From a checkpoint of a small image VQ-VAE: 15200 steps, trained on photos of plants, animals and fungi (iNaturalist).
Rows from block 9 of the encoder, named by matrix and row number. Rows with one number belong to one attention dimension. Each number is 50 + 15 x the weight over its row's rms, rounded and kept within 0 to 99. All counts start at 0. After the name is the row's rms in percent of the matrix's.
# q: attention query, key and value (stacked) (encoder.blocks.9.attn.qkv.weight, 576x192, the q third), inputs 64-127
# k: attention query, key and value (stacked) (encoder.blocks.9.attn.qkv.weight, 576x192, the k third), inputs 64-127
q.162 099:57 58 46 51 12 44 43 69 70 56 64 41 78 51 98 36 62 59 28 30 71 47 76 37 38 66 59 47 54 33 45 28 41 40 45 41 64 93 76 47 51 47 55 49 29 44 45 33 30 27 66 16 53 31 52 40 63 60 56 44 47 34 40 45
q.163 100:48 52 54 47 22 46 41 58 30 07 75 65 41 53 58 52 67 36 54 42 45 39 87 52 43 67 72 62 19 59 74 64 62 43 79 59 24 47 56 51 63 41 33 61 39 41 87 32 37 58 22 52 48 64 46 62 62 45 89 63 65 38 51 66
q.164 083:57 41 65 33 71 52 36 49 57 63 35 61 54 73 25 59 55 80 67 29 51 38 69 48 36 85 59 45 64 55 42 57 64 52 25 65 57 66 47 50 32 45 50 62 33 32 54 46 31 62 51 50 48 40 64 13 59 52 37 57 53 61 36 71
q.165 094:48 59 57 42 54 27 62 52 28 59 63 54 52 32 45 49 21 50 18 64 48 32 43 65 49 67 56 74 67 40 57 81 61 75 43 39 41 40 23 59 62 37 42 56 73 34 38 59 82 53 36 48 43 51 65 77 61 69 13 45 49 69 44 47
q.166 095:53 58 52 46 35 59 78 57 42 30 40 15 59 63 69 38 48 46 54 42 56 41 51 65 55 56 58 68 65 59 59 37 41 68 92 66 67 39 44 58 51 39 50 53 43 63 63 53 51 45 53 16 60 79 43 51 34 61 53 49 44 31 68 69
q.167 097:19 44 45 47 37 33 61 84 69 06 62 33 50 49 61 61 38 68 60 25 33 54 54 77 54 49 54 58 73 36 42 34 57 75 27 24 54 77 59 73 40 44 48 51 49 34 33 60 61 52 47 50 74 64 51 45 49 75 46 50 53 54 75 35
q.168 110:41 22 36 26 80 66 40 23 42 52 72 35 42 39 37 67 37 63 89 50 52 62 59 71 45 55 65 51 60 43 46 27 58 28 36 61 47 60 55 46 62 31 59 40 75 32 35 50 66 40 40 47 34 69 34 54 40 43 34 48 60 55 64 48
q.169 104:49 47 64 49 68 71 42 35 86 58 44 62 56 55 61 40 77 54 56 48 42 39 45 37 70 52 47 25 51 35 64 38 30 60 34 50 81 57 46 66 48 39 64 56 55 49 68 72 49 42 51 49 31 44 47 56 55 28 49 60 54 53 50 57
q.170 096:50 48 47 36 71 54 52 43 69 67 75 59 19 57 51 56 35 67 57 79 46 50 28 52 33 12 52 36 30 27 61 35 54 62 41 60 40 23 65 59 72 65 52 48 99 43 54 68 41 75 56 44 42 58 38 79 34 64 25 44 36 66 43 54
q.171 088:47 63 56 46 38 41 51 34 26 58 52 43 28 55 64 28 48 63 68 39 69 53 50 32 52 63 46 40 65 53 69 40 61 21 32 46 33 60 48 47 33 56 55 40 41 47 54 58 44 35 74 56 53 46 57 39 27 65 81 52 50 68 67 74
q.172 099:63 62 28 54 47 35 68 23 29 75 65 33 49 32 55 40 45 67 57 43 43 54 41 79 68 81 48 44 22 68 34 45 56 42 77 63 31 47 54 52 50 56 44 58 29 33 74 42 52 51 38 58 29 63 25 48 37 57 49 53 58 75 48 41
q.173 106:55 52 71 54 40 58 35 30 34 61 51 38 17 37 34 36 43 46 64 29 66 58 31 61 40 38 51 53 40 69 34 57 58 36 43 57 55 39 66 61 27 52 51 43 57 45 18 37 59 83 62 44 71 74 57 39 49 64 51 59 47 86 76 50
q.174 097:64 37 50 70 33 60 42 55 69 60 66 41 00 50 29 55 54 53 55 91 50 45 36 43 69 50 93 51 37 43 44 54 37 62 44 41 61 44 60 63 50 35 20 59 67 82 38 79 59 49 36 50 52 37 45 60 26 55 34 28 43 34 33 47
q.175 091:69 50 53 48 45 47 54 62 72 16 09 22 43 25 46 42 42 45 66 50 45 54 29 40 41 69 50 46 23 37 51 37 78 59 73 59 35 63 60 67 48 58 61 53 41 46 42 25 33 46 48 42 85 43 72 35 41 55 32 69 20 63 51 49
q.176 103:56 63 71 70 78 53 49 37 39 30 61 49 74 53 30 49 38 38 50 34 52 28 43 37 53 41 67 55 59 51 54 78 41 41 53 74 48 18 51 46 62 37 55 46 59 40 34 56 42 69 54 50 47 56 49 28 35 46 45 58 58 64 69 62
q.177 097:33 60 52 57 47 40 39 80 56 71 49 40 67 66 40 39 42 62 51 28 15 35 43 18 48 63 48 66 67 43 83 45 43 70 54 37 24 60 35 39 60 48 46 50 73 51 45 67 46 66 41 59 35 45 29 68 68 50 36 54 32 47 50 52
q.178 100:42 38 42 51 24 47 54 56 65 75 55 52 50 44 45 54 58 30 39 47 46 77 41 49 45 65 65 66 59 49 56 57 47 48 72 42 67 71 45 46 51 24 67 53 59 43 54 23 45 54 58 56 41 64 64 50 78 31 37 59 40 68 93 59
q.179 094:35 40 60 47 40 40 50 49 44 23 55 58 25 56 53 42 35 66 95 60 49 29 48 51 60 70 35 32 40 56 22 41 69 37 42 45 37 57 38 68 27 44 29 46 71 62 72 51 47 57 63 58 35 47 26 74 98 48 46 70 62 50 39 35
q.180 096:58 74 73 43 24 40 57 23 78 30 59 51 32 40 34 29 41 57 73 35 36 29 50 39 39 42 75 61 43 63 37 42 29 78 52 45 38 52 58 44 67 52 27 49 41 31 51 69 51 66 27 60 46 70 62 31 51 59 24 49 65 17 63 76
q.181 091:52 42 59 59 57 57 52 46 58 33 67 33 32 36 43 49 57 45 58 25 44 49 56 34 47 55 46 39 62 57 68 45 48 41 55 51 64 41 40 25 63 36 46 43 72 72 25 42 57 41 88 50 36 32 43 63 46 36 40 48 58 57 88 69
q.182 092:63 50 33 54 31 44 50 26 49 52 61 51 20 51 80 49 68 29 39 29 50 70 44 55 38 66 65 38 43 65 75 58 43 57 62 73 45 59 53 64 27 56 48 47 82 48 42 35 41 42 39 32 43 38 48 40 16 49 23 45 59 45 62 65
q.183 100:70 40 63 68 12 44 41 43 54 77 73 70 50 28 54 60 32 13 53 72 67 49 53 71 34 49 46 65 71 31 33 73 64 59 50 82 56 46 62 55 53 59 32 56 62 43 37 72 53 43 59 31 63 52 42 23 73 43 66 43 56 42 19 46
q.184 093:51 78 61 43 45 56 52 25 52 34 38 29 33 46 51 49 38 60 38 27 44 54 49 58 50 56 14 67 29 45 36 50 62 69 80 68 74 55 52 40 53 52 47 55 12 52 81 72 26 75 42 33 57 44 47 57 60 58 41 28 30 26 62 48
q.185 091:26 43 61 57 36 50 51 55 54 22 29 77 42 42 65 32 51 62 36 65 50 78 51 43 51 59 68 35 18 29 55 53 51 67 53 29 59 32 46 76 58 74 54 66 57 63 68 36 60 77 53 43 47 40 41 54 59 49 48 38 57 22 53 34
q.186 103:67 61 54 39 99 41 56 41 43 59 64 46 73 65 47 59 82 46 51 40 61 49 24 53 71 31 46 42 54 72 53 58 41 61 73 57 65 61 46 75 62 47 40 21 44 57 66 57 43 35 51 59 45 51 69 55 37 38 59 62 37 39 54 67
k.162 101:43 23 18 45 18 58 61 19 31 43 44 67 41 53 37 90 42 24 34 79 39 80 66 69 57 66 24 43 55 22 50 55 58 44 51 46 43 55 28 44 56 57 61 56 36 78 49 64 52 45 62 59 67 61 44 63 53 62 63 50 38 62 15 58
k.163 098:54 50 39 54 17 36 57 67 61 37 23 35 32 64 64 60 36 53 16 34 47 51 39 57 45 77 40 66 41 27 26 45 52 52 39 41 46 55 41 44 30 68 65 44 63 34 61 29 34 62 58 52 43 52 57 73 39 23 52 58 48 62 61 59
k.164 090:58 35 56 34 93 63 47 69 64 77 67 49 81 40 52 50 31 39 49 46 27 51 67 54 74 52 42 40 42 50 63 50 70 37 44 53 21 56 30 30 58 46 49 33 65 69 34 79 44 50 35 73 30 48 51 68 64 43 41 56 62 73 58 40
k.165 095:48 36 71 52 50 66 44 84 57 83 34 42 27 49 58 59 31 49 78 47 65 73 34 51 65 56 44 13 64 44 57 43 56 25 54 23 71 24 44 64 51 59 48 50 34 58 43 70 58 59 34 47 34 61 12 28 52 58 64 69 39 42 43 50
k.166 091:52 28 48 54 49 52 45 53 36 53 44 56 30 38 27 22 57 77 28 91 53 51 50 47 62 61 48 52 37 56 60 77 65 21 51 54 40 41 33 42 42 53 36 64 55 52 62 47 85 55 67 48 61 32 59 51 41 53 73 68 44 51 56 40
k.167 097:56 41 48 44 02 75 37 60 43 17 38 90 57 51 44 71 39 51 58 59 40 58 34 62 39 54 37 30 55 44 54 53 61 50 50 65 51 63 34 15 70 61 36 51 20 62 57 38 54 87 63 53 46 57 28 47 53 39 44 39 43 85 65 51
k.168 112:56 36 22 62 62 43 45 23 32 51 49 69 75 50 10 82 63 30 58 55 61 61 35 53 64 56 57 40 50 48 39 48 67 56 46 46 50 51 50 53 54 66 48 67 52 44 64 30 44 64 41 76 42 55 15 44 57 43 45 34 50 81 18 48
k.169 102:58 48 62 44 43 37 45 34 47 83 21 52 70 42 50 56 26 46 52 44 38 55 60 58 35 40 48 86 47 62 32 96 75 70 62 35 54 48 47 54 43 68 21 48 40 50 64 55 72 53 62 67 52 54 28 57 66 26 27 69 45 84 63 58
k.170 093:32 56 56 72 61 33 43 34 37 48 35 53 48 53 46 45 82 79 60 65 37 55 25 40 54 49 43 27 28 74 57 56 60 34 69 45 81 36 49 51 39 26 30 40 45 63 71 39 41 20 10 46 59 37 65 48 61 54 36 52 40 52 43 21
k.171 085:82 48 23 52 44 46 55 55 47 62 37 45 35 46 29 72 51 30 59 30 52 43 37 85 43 37 34 67 24 46 45 57 42 62 59 69 47 25 79 49 55 43 73 72 49 57 43 48 45 42 21 38 52 46 50 79 81 14 57 50 45 31 50 58
k.172 093:52 27 45 54 55 58 47 23 47 38 48 51 41 43 92 40 49 51 49 21 65 70 65 50 55 52 37 52 60 30 61 37 53 69 45 53 55 51 46 61 55 64 75 45 56 37 45 78 46 15 60 39 30 38 30 44 58 56 09 52 42 46 51 61
k.173 097:47 37 59 33 58 47 55 32 58 41 57 49 05 65 68 42 66 41 61 74 51 45 42 70 48 35 50 40 49 54 68 62 44 65 64 61 78 60 52 42 40 62 52 60 44 62 64 57 43 38 54 49 34 35 70 55 59 45 40 52 35 53 83 46
k.174 094:35 50 48 35 43 46 40 44 55 60 38 67 14 68 57 30 72 79 35 56 43 44 48 14 36 47 66 37 42 51 51 33 58 43 79 71 75 58 35 23 52 55 24 70 53 41 71 67 61 51 45 58 48 68 55 68 69 38 50 40 52 43 59 40
k.175 083:10 46 39 47 27 41 52 61 33 47 59 70 36 62 84 44 49 51 40 45 53 43 48 22 54 36 57 60 22 62 76 69 60 54 18 35 32 49 71 55 21 37 57 67 79 45 31 42 76 57 60 57 85 51 35 19 48 79 49 38 63 53 51 70
k.176 101:54 62 56 40 54 44 39 76 43 65 41 63 65 17 43 39 43 40 70 65 43 33 33 33 43 62 55 45 78 44 39 59 14 56 46 37 58 40 33 41 49 64 64 56 48 44 42 60 49 71 54 63 50 61 72 60 67 43 17 41 40 49 53 33
k.177 096:48 38 48 31 61 60 56 84 48 76 45 69 42 46 81 55 50 48 75 99 52 52 51 61 46 69 27 53 49 49 46 63 50 10 65 54 57 33 54 59 54 44 34 60 49 60 76 66 36 31 72 60 55 51 46 57 46 39 43 54 68 57 35 37
k.178 095:21 66 75 58 34 47 48 09 37 69 57 78 09 67 17 59 67 75 44 61 73 37 68 74 49 59 45 57 62 47 50 51 74 64 37 71 54 53 47 69 61 68 35 49 39 60 54 41 80 26 53 49 31 52 39 53 27 37 25 55 56 31 51 76
k.179 091:42 44 36 58 26 23 33 59 57 33 30 70 44 28 72 39 80 51 50 24 34 72 58 61 41 41 48 62 29 43 61 54 48 51 69 46 43 30 61 54 59 48 67 52 21 33 42 47 48 54 10 42 55 40 71 47 30 46 60 33 51 67 57 73
k.180 104:40 48 50 32 54 62 46 83 41 18 44 49 15 47 49 61 48 68 51 48 69 30 44 47 66 62 50 46 55 49 51 72 69 50 66 56 78 45 58 53 50 48 44 54 83 70 30 45 44 68 36 74 46 22 80 83 45 49 35 54 48 45 65 38
k.181 090:45 59 52 49 56 29 52 39 47 66 38 40 41 57 20 39 45 58 42 65 68 54 73 28 44 56 37 60 49 57 30 68 60 71 57 51 52 49 46 90 55 58 54 65 55 43 58 54 18 34 31 56 57 80 64 36 35 78 67 43 59 48 71 53
k.182 089:48 64 50 30 40 59 66 45 47 78 58 55 35 57 57 41 40 70 55 80 67 27 52 27 63 55 70 37 25 65 42 50 58 48 19 44 37 51 44 42 52 58 37 38 61 50 74 32 58 60 56 59 71 51 35 52 60 32 33 69 40 25 47 39
k.183 095:40 77 47 42 79 52 46 74 47 34 54 45 69 69 82 30 51 71 62 43 48 35 63 48 60 22 55 41 32 61 52 40 56 40 42 38 45 73 57 38 57 33 49 27 40 66 49 37 43 37 51 53 31 60 48 74 47 56 98 44 44 47 30 61
k.184 095:39 41 34 68 36 52 72 55 45 27 38 48 51 38 56 22 83 53 06 47 52 36 53 26 36 35 70 60 53 44 35 46 50 19 45 34 27 70 45 59 67 54 55 35 69 44 31 54 47 30 65 68 45 42 62 39 43 52 36 61 81 52 79 58
k.185 106:73 43 43 64 46 88 33 58 46 50 48 53 22 59 63 75 21 42 23 42 53 52 44 67 45 21 78 53 37 50 48 55 44 38 51 32 68 41 25 37 43 29 39 39 42 27 49 18 38 30 71 46 65 75 56 36 58 73 58 29 46 51 71 52
k.186 099:69 44 80 60 81 60 46 59 76 34 33 38 40 59 42 29 73 70 10 40 27 52 73 52 24 42 66 62 48 51 58 63 38 63 51 61 61 55 60 49 28 55 58 71 48 48 32 50 60 84 75 43 64 45 48 44 38 45 49 57 42 62 54 37