A small image VQ-VAE, trained from scratch.
Training: normuon at rate 0.011, 15200 steps, batches of 384.
Rows from block 10 of the encoder, named by matrix and row number. Rows with one number belong to one attention dimension. Each number is 200 + 30 x the weight over its row's rms, rounded and kept within 0 to 999. All counts start at 0. After the name is the row's rms in percent of the matrix's.
# q: attention query, key and value (stacked) (encoder.blocks.10.attn.qkv.weight, 576x192, the q third), inputs 0-63
# k: attention query, key and value (stacked) (encoder.blocks.10.attn.qkv.weight, 576x192, the k third), inputs 0-63
q.150,099,246,199,282,217,153,229,139,228,224,161,214,212,170,209,184,184,182,185,210,189,187,186,257,198,206,131,201,215,131,237,208,149,206,215,224,179,202,166,255,216,185,194,194,210,260,234,226,187,205,214,237,163,247,201,208,211,236,189,245,240,208,245,156,178
k.150,103,185,175,158,212,210,120,215,177,234,220,260,218,217,149,220,186,221,235,207,213,218,220,123,183,196,198,180,173,243,151,200,222,175,217,153,233,176,233,219,236,198,197,244,201,182,207,189,236,195,191,173,210,231,201,244,187,210,209,208,234,229,163,228,217
q.151,098,218,227,254,203,142,217,210,233,231,191,201,206,233,210,134,239,208,162,160,180,201,210,165,194,212,203,195,157,189,228,164,253,175,206,266,229,231,192,213,202,195,251,213,180,132,218,209,222,181,152,232,223,187,216,238,194,188,215,148,237,188,162,221,180
k.151,097,221,162,170,193,225,181,151,192,209,192,220,157,167,160,250,185,221,157,169,193,215,170,263,235,223,228,217,212,213,200,209,213,217,185,187,199,193,221,205,166,254,191,175,190,214,223,218,177,232,141,222,187,259,175,245,235,151,184,231,182,259,231,120,209
q.152,112,226,169,210,250,217,196,222,190,223,198,120,268,159,167,212,242,228,216,180,230,248,191,187,250,236,184,213,160,198,225,216,137,239,213,228,200,164,217,215,206,207,133,192,179,182,166,207,190,151,209,230,215,196,169,238,191,177,167,245,199,181,170,224,206
k.152,107,166,225,172,256,159,216,132,244,122,201,224,207,204,220,212,168,232,178,257,235,198,219,207,173,179,173,206,257,224,188,198,174,207,214,163,194,232,208,159,196,198,253,214,225,253,142,169,190,242,203,206,203,227,221,206,211,214,211,175,198,227,228,172,188
q.153,103,244,189,260,151,153,210,143,226,203,168,178,231,159,134,197,179,201,241,200,198,208,215,136,203,179,181,126,232,214,208,208,182,184,262,232,173,212,217,216,218,230,196,225,177,273,205,199,196,198,175,202,201,193,150,273,246,165,220,219,226,224,268,165,190
k.153,107,204,178,223,216,193,175,237,173,149,221,280,238,215,271,212,212,235,190,124,220,127,198,224,230,223,196,206,174,197,195,214,180,235,188,169,192,169,204,231,173,254,211,207,213,215,225,254,165,220,192,192,197,206,242,288,183,243,193,199,201,212,182,278,230
q.154,108,239,263,206,124,213,192,214,211,208,221,194,216,228,225,188,207,195,156,159,200,150,226,242,170,175,208,194,219,220,238,245,136,207,252,222,184,202,200,191,246,261,185,250,230,176,248,204,207,169,198,242,162,229,181,203,180,177,157,215,200,252,212,200,198
k.154,114,171,172,175,158,280,204,182,202,211,183,147,135,180,153,276,209,199,233,197,212,219,230,190,197,195,226,223,232,262,172,164,188,208,218,190,198,223,209,226,176,280,206,200,180,215,238,194,233,178,190,201,193,201,194,255,227,220,185,219,192,186,179,222,190
q.155,116,186,209,185,198,216,186,169,180,175,198,182,229,179,237,162,219,183,186,198,231,256,170,209,170,212,287,189,252,223,243,212,206,197,256,198,225,181,179,192,186,220,208,179,240,249,193,201,133,190,233,155,238,219,206,168,231,174,164,224,213,234,212,217,192
k.155,109,194,228,179,160,176,218,226,225,190,228,165,233,201,180,205,183,250,221,137,201,186,199,174,200,201,185,218,168,228,179,185,156,260,205,207,195,183,274,178,139,214,190,184,211,232,193,202,128,192,211,245,179,169,236,235,183,243,164,173,205,179,181,199,209
q.156,099,228,169,218,229,177,259,220,236,179,221,208,181,241,232,230,202,175,219,162,200,190,249,249,222,189,138,204,243,150,157,188,168,177,249,149,166,158,223,217,179,233,179,203,197,225,178,226,161,257,192,211,140,172,157,168,152,165,226,209,222,206,188,191,189
k.156,098,227,202,198,169,227,151,217,163,247,193,163,280,223,175,207,212,203,196,90,224,161,194,198,160,169,167,174,170,213,196,224,224,203,258,233,234,200,169,241,262,224,171,201,176,233,231,162,212,209,165,185,212,189,292,192,217,241,214,222,213,210,180,213,233
q.157,108,242,255,179,198,194,184,234,199,138,201,238,157,227,172,169,148,234,208,169,218,162,173,164,269,251,264,245,211,218,161,157,234,212,209,196,174,199,207,246,191,246,184,191,190,177,197,190,199,272,166,202,184,218,212,242,232,188,210,193,184,204,190,175,223
k.157,106,237,196,238,101,195,233,163,179,266,223,231,181,218,227,193,196,165,130,148,191,211,220,195,141,201,230,194,222,172,250,214,185,186,183,224,180,198,205,194,229,212,232,179,212,169,240,214,220,182,192,214,230,156,183,310,186,205,244,179,192,199,240,164,180
q.158,122,164,206,163,260,165,197,178,188,215,178,208,232,185,261,196,149,218,202,206,225,156,233,225,181,223,231,192,212,192,219,182,192,215,273,186,199,197,200,273,172,268,199,245,175,254,230,192,288,160,225,214,199,182,179,243,169,205,219,208,165,195,224,191,213
k.158,122,161,263,220,227,216,167,219,211,246,214,200,249,234,194,199,213,198,206,194,187,164,194,177,215,174,208,218,155,215,198,207,164,209,255,220,187,159,210,239,176,227,217,218,206,269,199,247,280,197,206,178,230,210,204,235,229,195,200,163,208,200,195,165,180
q.159,109,131,182,215,173,161,199,172,218,186,173,222,186,155,225,197,249,146,222,218,205,213,155,162,190,183,202,202,218,151,267,209,195,178,201,236,225,211,203,168,200,202,134,165,142,154,203,127,170,193,240,230,213,185,158,126,187,212,173,222,203,196,222,227,214
k.159,108,208,213,202,198,237,205,226,229,181,217,165,160,233,201,186,177,188,195,230,225,207,240,191,203,218,253,168,211,233,170,187,168,240,144,195,171,210,236,149,137,174,247,201,262,156,150,227,153,165,192,196,185,220,239,157,197,169,203,158,227,178,209,180,192
q.160,094,234,212,237,300,234,219,212,175,223,242,182,188,269,215,193,146,151,202,207,248,142,167,173,238,222,172,213,201,179,167,203,180,186,254,223,154,207,242,222,227,201,225,211,203,240,191,164,196,281,158,209,219,244,210,178,189,219,217,229,169,220,168,208,194
k.160,094,216,220,168,175,153,171,225,149,245,232,183,178,184,233,181,150,182,246,187,151,168,190,217,224,168,215,172,106,177,172,205,214,229,222,208,250,213,206,193,184,163,195,249,153,208,178,229,224,243,162,198,199,222,142,179,148,181,224,184,189,210,232,202,163
q.161,101,244,219,252,185,200,184,161,198,177,224,232,195,188,253,117,175,189,208,241,264,184,218,165,244,174,232,215,145,179,180,172,232,223,205,210,231,208,177,142,181,166,183,206,249,191,164,212,228,176,210,234,207,220,204,184,199,212,192,210,192,228,196,135,241
k.161,102,189,168,181,193,194,203,247,226,203,180,200,209,192,207,192,193,172,201,187,166,150,226,189,201,222,216,158,187,201,183,140,173,221,213,203,195,185,207,184,196,190,184,217,217,216,173,179,222,213,203,235,199,180,241,169,185,174,180,263,226,137,195,136,201
q.162,105,170,163,191,153,231,227,229,240,221,224,218,245,205,157,221,221,182,200,171,156,226,201,189,180,186,222,221,261,236,223,181,147,175,173,214,195,174,151,163,179,261,217,136,176,209,231,224,126,202,193,183,227,196,222,222,189,204,148,146,165,155,197,206,218
k.162,105,206,168,237,125,217,185,133,195,167,207,207,177,204,190,244,209,240,189,137,172,247,198,209,191,201,162,229,237,172,181,189,195,179,155,148,165,215,221,170,183,201,210,176,230,190,202,243,52,238,212,212,231,174,235,201,239,240,212,198,222,216,246,204,208
q.163,095,207,235,182,185,249,214,185,196,204,172,162,195,221,226,198,157,167,227,268,233,180,214,205,208,148,232,232,206,186,223,202,189,135,258,221,157,159,219,221,210,211,160,202,187,178,219,189,214,164,238,148,229,234,140,181,191,142,186,222,190,215,203,203,212
k.163,095,160,253,150,259,251,194,178,246,156,197,165,222,159,208,156,208,227,238,234,269,175,157,207,228,211,256,183,203,229,189,175,243,197,198,220,210,192,252,193,191,145,176,236,214,231,166,204,198,201,241,196,183,208,214,240,242,219,119,195,236,167,227,179,231
q.164,083,242,191,201,228,153,144,174,154,227,184,209,232,185,223,224,164,198,155,176,172,166,225,189,238,220,172,153,186,198,162,188,256,220,222,151,219,201,132,146,234,178,194,163,209,159,257,184,193,173,175,227,218,226,183,186,237,225,154,181,224,195,233,199,178
k.164,084,181,191,194,207,188,236,267,231,216,256,207,188,191,183,182,234,175,184,167,206,227,198,179,117,179,181,210,188,185,246,217,229,249,188,237,206,212,181,182,182,207,137,173,140,200,194,194,210,208,221,243,175,238,212,199,199,178,158,181,201,195,217,181,216
q.165,094,162,235,161,213,188,158,184,206,218,204,160,246,173,181,152,159,206,210,154,241,228,210,248,172,178,191,187,218,177,199,226,211,229,230,208,213,198,199,186,191,179,195,244,192,220,221,230,196,228,203,205,230,220,147,205,162,254,207,217,188,284,239,212,249
k.165,098,208,246,130,224,200,169,220,212,211,221,155,217,180,214,184,219,190,185,199,239,180,189,265,228,211,253,212,143,196,205,192,229,154,224,249,233,195,222,190,231,210,225,213,159,206,236,161,188,181,166,192,161,180,177,190,226,178,164,209,196,194,240,245,205
q.166,097,207,232,152,191,177,210,154,200,225,156,174,186,150,188,226,236,197,207,174,182,187,172,130,234,216,269,194,225,215,229,204,219,221,181,196,164,201,198,234,169,197,193,192,223,204,188,176,200,212,220,194,201,185,178,231,225,220,256,229,161,216,235,180,164
k.166,091,176,229,216,173,196,176,219,208,228,235,157,255,169,235,227,204,150,198,214,226,237,208,161,179,175,213,232,255,236,228,204,198,169,227,164,160,235,208,270,213,233,183,184,174,134,199,173,183,189,251,149,242,231,210,200,204,169,190,137,196,240,231,148,207
q.167,100,319,232,218,237,105,145,219,210,210,260,209,219,200,161,263,183,162,222,172,139,112,208,188,195,211,184,179,203,190,229,157,184,239,190,195,211,222,164,226,196,216,149,196,199,159,236,221,231,212,161,186,190,226,198,161,159,213,210,156,220,229,223,221,203
k.167,097,212,191,182,194,209,196,212,204,247,237,206,214,211,150,133,193,191,178,176,168,171,211,205,202,181,214,171,193,229,201,252,193,245,254,181,263,202,161,195,191,205,174,202,122,187,185,222,204,229,150,219,169,202,157,143,238,197,245,176,235,204,210,238,184
q.168,094,223,173,211,190,261,233,145,203,233,169,174,222,241,183,236,238,222,189,162,201,154,201,171,200,195,232,198,178,236,178,214,242,187,217,198,201,247,182,223,231,205,205,159,120,143,175,146,193,209,183,234,194,263,256,207,205,230,180,210,257,143,183,208,220
k.168,093,205,211,240,176,165,176,168,239,161,229,183,212,170,226,207,201,192,206,240,154,245,189,188,196,226,217,181,231,181,258,211,207,268,200,197,185,154,160,209,153,246,159,218,264,175,214,195,245,236,182,153,202,196,154,158,206,167,183,246,188,196,244,127,239
q.169,091,221,202,174,262,246,215,204,185,209,201,195,196,194,229,208,225,205,208,208,210,206,183,258,193,216,168,184,103,201,210,199,220,169,192,221,213,203,177,224,188,218,162,214,194,135,155,214,232,230,209,203,222,206,216,181,201,208,148,175,208,261,184,230,204
k.169,099,216,128,248,210,217,195,222,148,223,230,148,157,210,238,192,228,171,176,214,218,155,220,143,174,138,202,209,201,210,177,192,216,189,205,174,234,157,172,166,205,155,193,249,190,206,190,149,212,202,181,181,231,274,218,204,187,204,231,263,205,172,235,201,153
q.170,097,227,172,207,205,205,175,159,231,275,193,162,191,181,200,144,200,198,211,204,154,254,227,193,217,168,153,216,214,177,180,181,198,219,201,178,177,177,265,222,202,199,243,177,218,180,170,182,230,230,184,212,211,168,232,174,196,195,248,209,190,185,173,167,214
k.170,096,176,200,229,224,176,247,210,214,226,197,178,159,264,192,240,154,194,150,205,176,206,148,197,118,202,222,220,188,242,250,170,219,169,233,213,255,211,164,183,265,217,218,189,171,153,201,172,208,196,177,168,247,232,233,187,242,235,248,158,180,237,233,144,169
q.171,111,272,256,203,164,182,178,218,114,192,223,224,219,214,272,140,184,174,190,209,234,180,202,184,179,212,230,218,123,161,221,162,262,199,196,215,175,176,152,209,220,177,148,182,211,208,216,225,175,225,197,179,173,274,207,213,178,199,195,188,208,235,212,179,193
k.171,104,193,223,155,208,223,195,196,201,171,234,182,205,161,208,227,214,186,211,137,244,135,213,206,194,195,234,169,189,216,199,211,228,182,157,195,201,149,195,242,189,174,180,198,182,190,175,151,225,184,277,250,145,145,206,198,210,212,142,208,190,190,163,202,190
q.172,096,241,189,184,251,136,229,171,134,185,220,247,227,198,179,192,148,216,230,275,206,215,193,206,223,198,153,209,148,166,197,188,232,230,208,178,189,204,137,159,238,209,151,224,197,237,221,200,158,235,157,252,204,177,190,198,227,212,259,240,234,188,173,266,148
k.172,107,198,192,243,200,217,243,187,173,157,222,212,181,194,200,196,237,199,187,199,214,178,260,225,188,222,195,184,213,209,262,211,176,220,191,202,234,132,226,143,173,200,208,183,211,186,173,212,223,167,187,201,125,207,220,188,221,196,164,172,245,197,170,346,202
q.173,088,204,196,190,246,206,250,201,180,165,218,169,150,182,243,189,186,169,164,217,266,201,214,203,229,154,195,165,220,190,185,160,241,206,192,196,221,216,219,236,181,247,160,174,167,241,163,158,209,182,234,177,115,257,222,156,196,199,221,183,228,187,177,156,233
k.173,099,202,169,188,177,236,184,181,185,156,171,198,226,217,181,189,186,203,240,200,134,129,159,224,159,201,228,214,150,215,213,198,273,191,204,196,242,147,133,198,225,152,212,178,247,192,249,245,290,210,211,257,182,196,213,179,221,216,188,214,220,179,202,186,181
q.174,091,132,187,221,196,213,202,183,250,244,150,214,164,224,194,201,194,260,176,130,211,249,177,224,198,187,207,200,237,205,218,192,199,170,232,132,202,205,259,196,177,222,195,207,178,206,143,181,195,158,211,192,191,214,176,197,198,187,167,171,179,163,211,155,236
k.174,092,210,180,192,266,164,157,253,192,242,235,195,196,197,160,202,207,197,193,189,214,195,228,207,193,211,192,223,111,163,148,253,222,216,232,246,203,220,171,197,255,184,202,235,284,233,211,239,116,231,180,176,247,217,229,221,197,142,181,226,178,191,252,127,167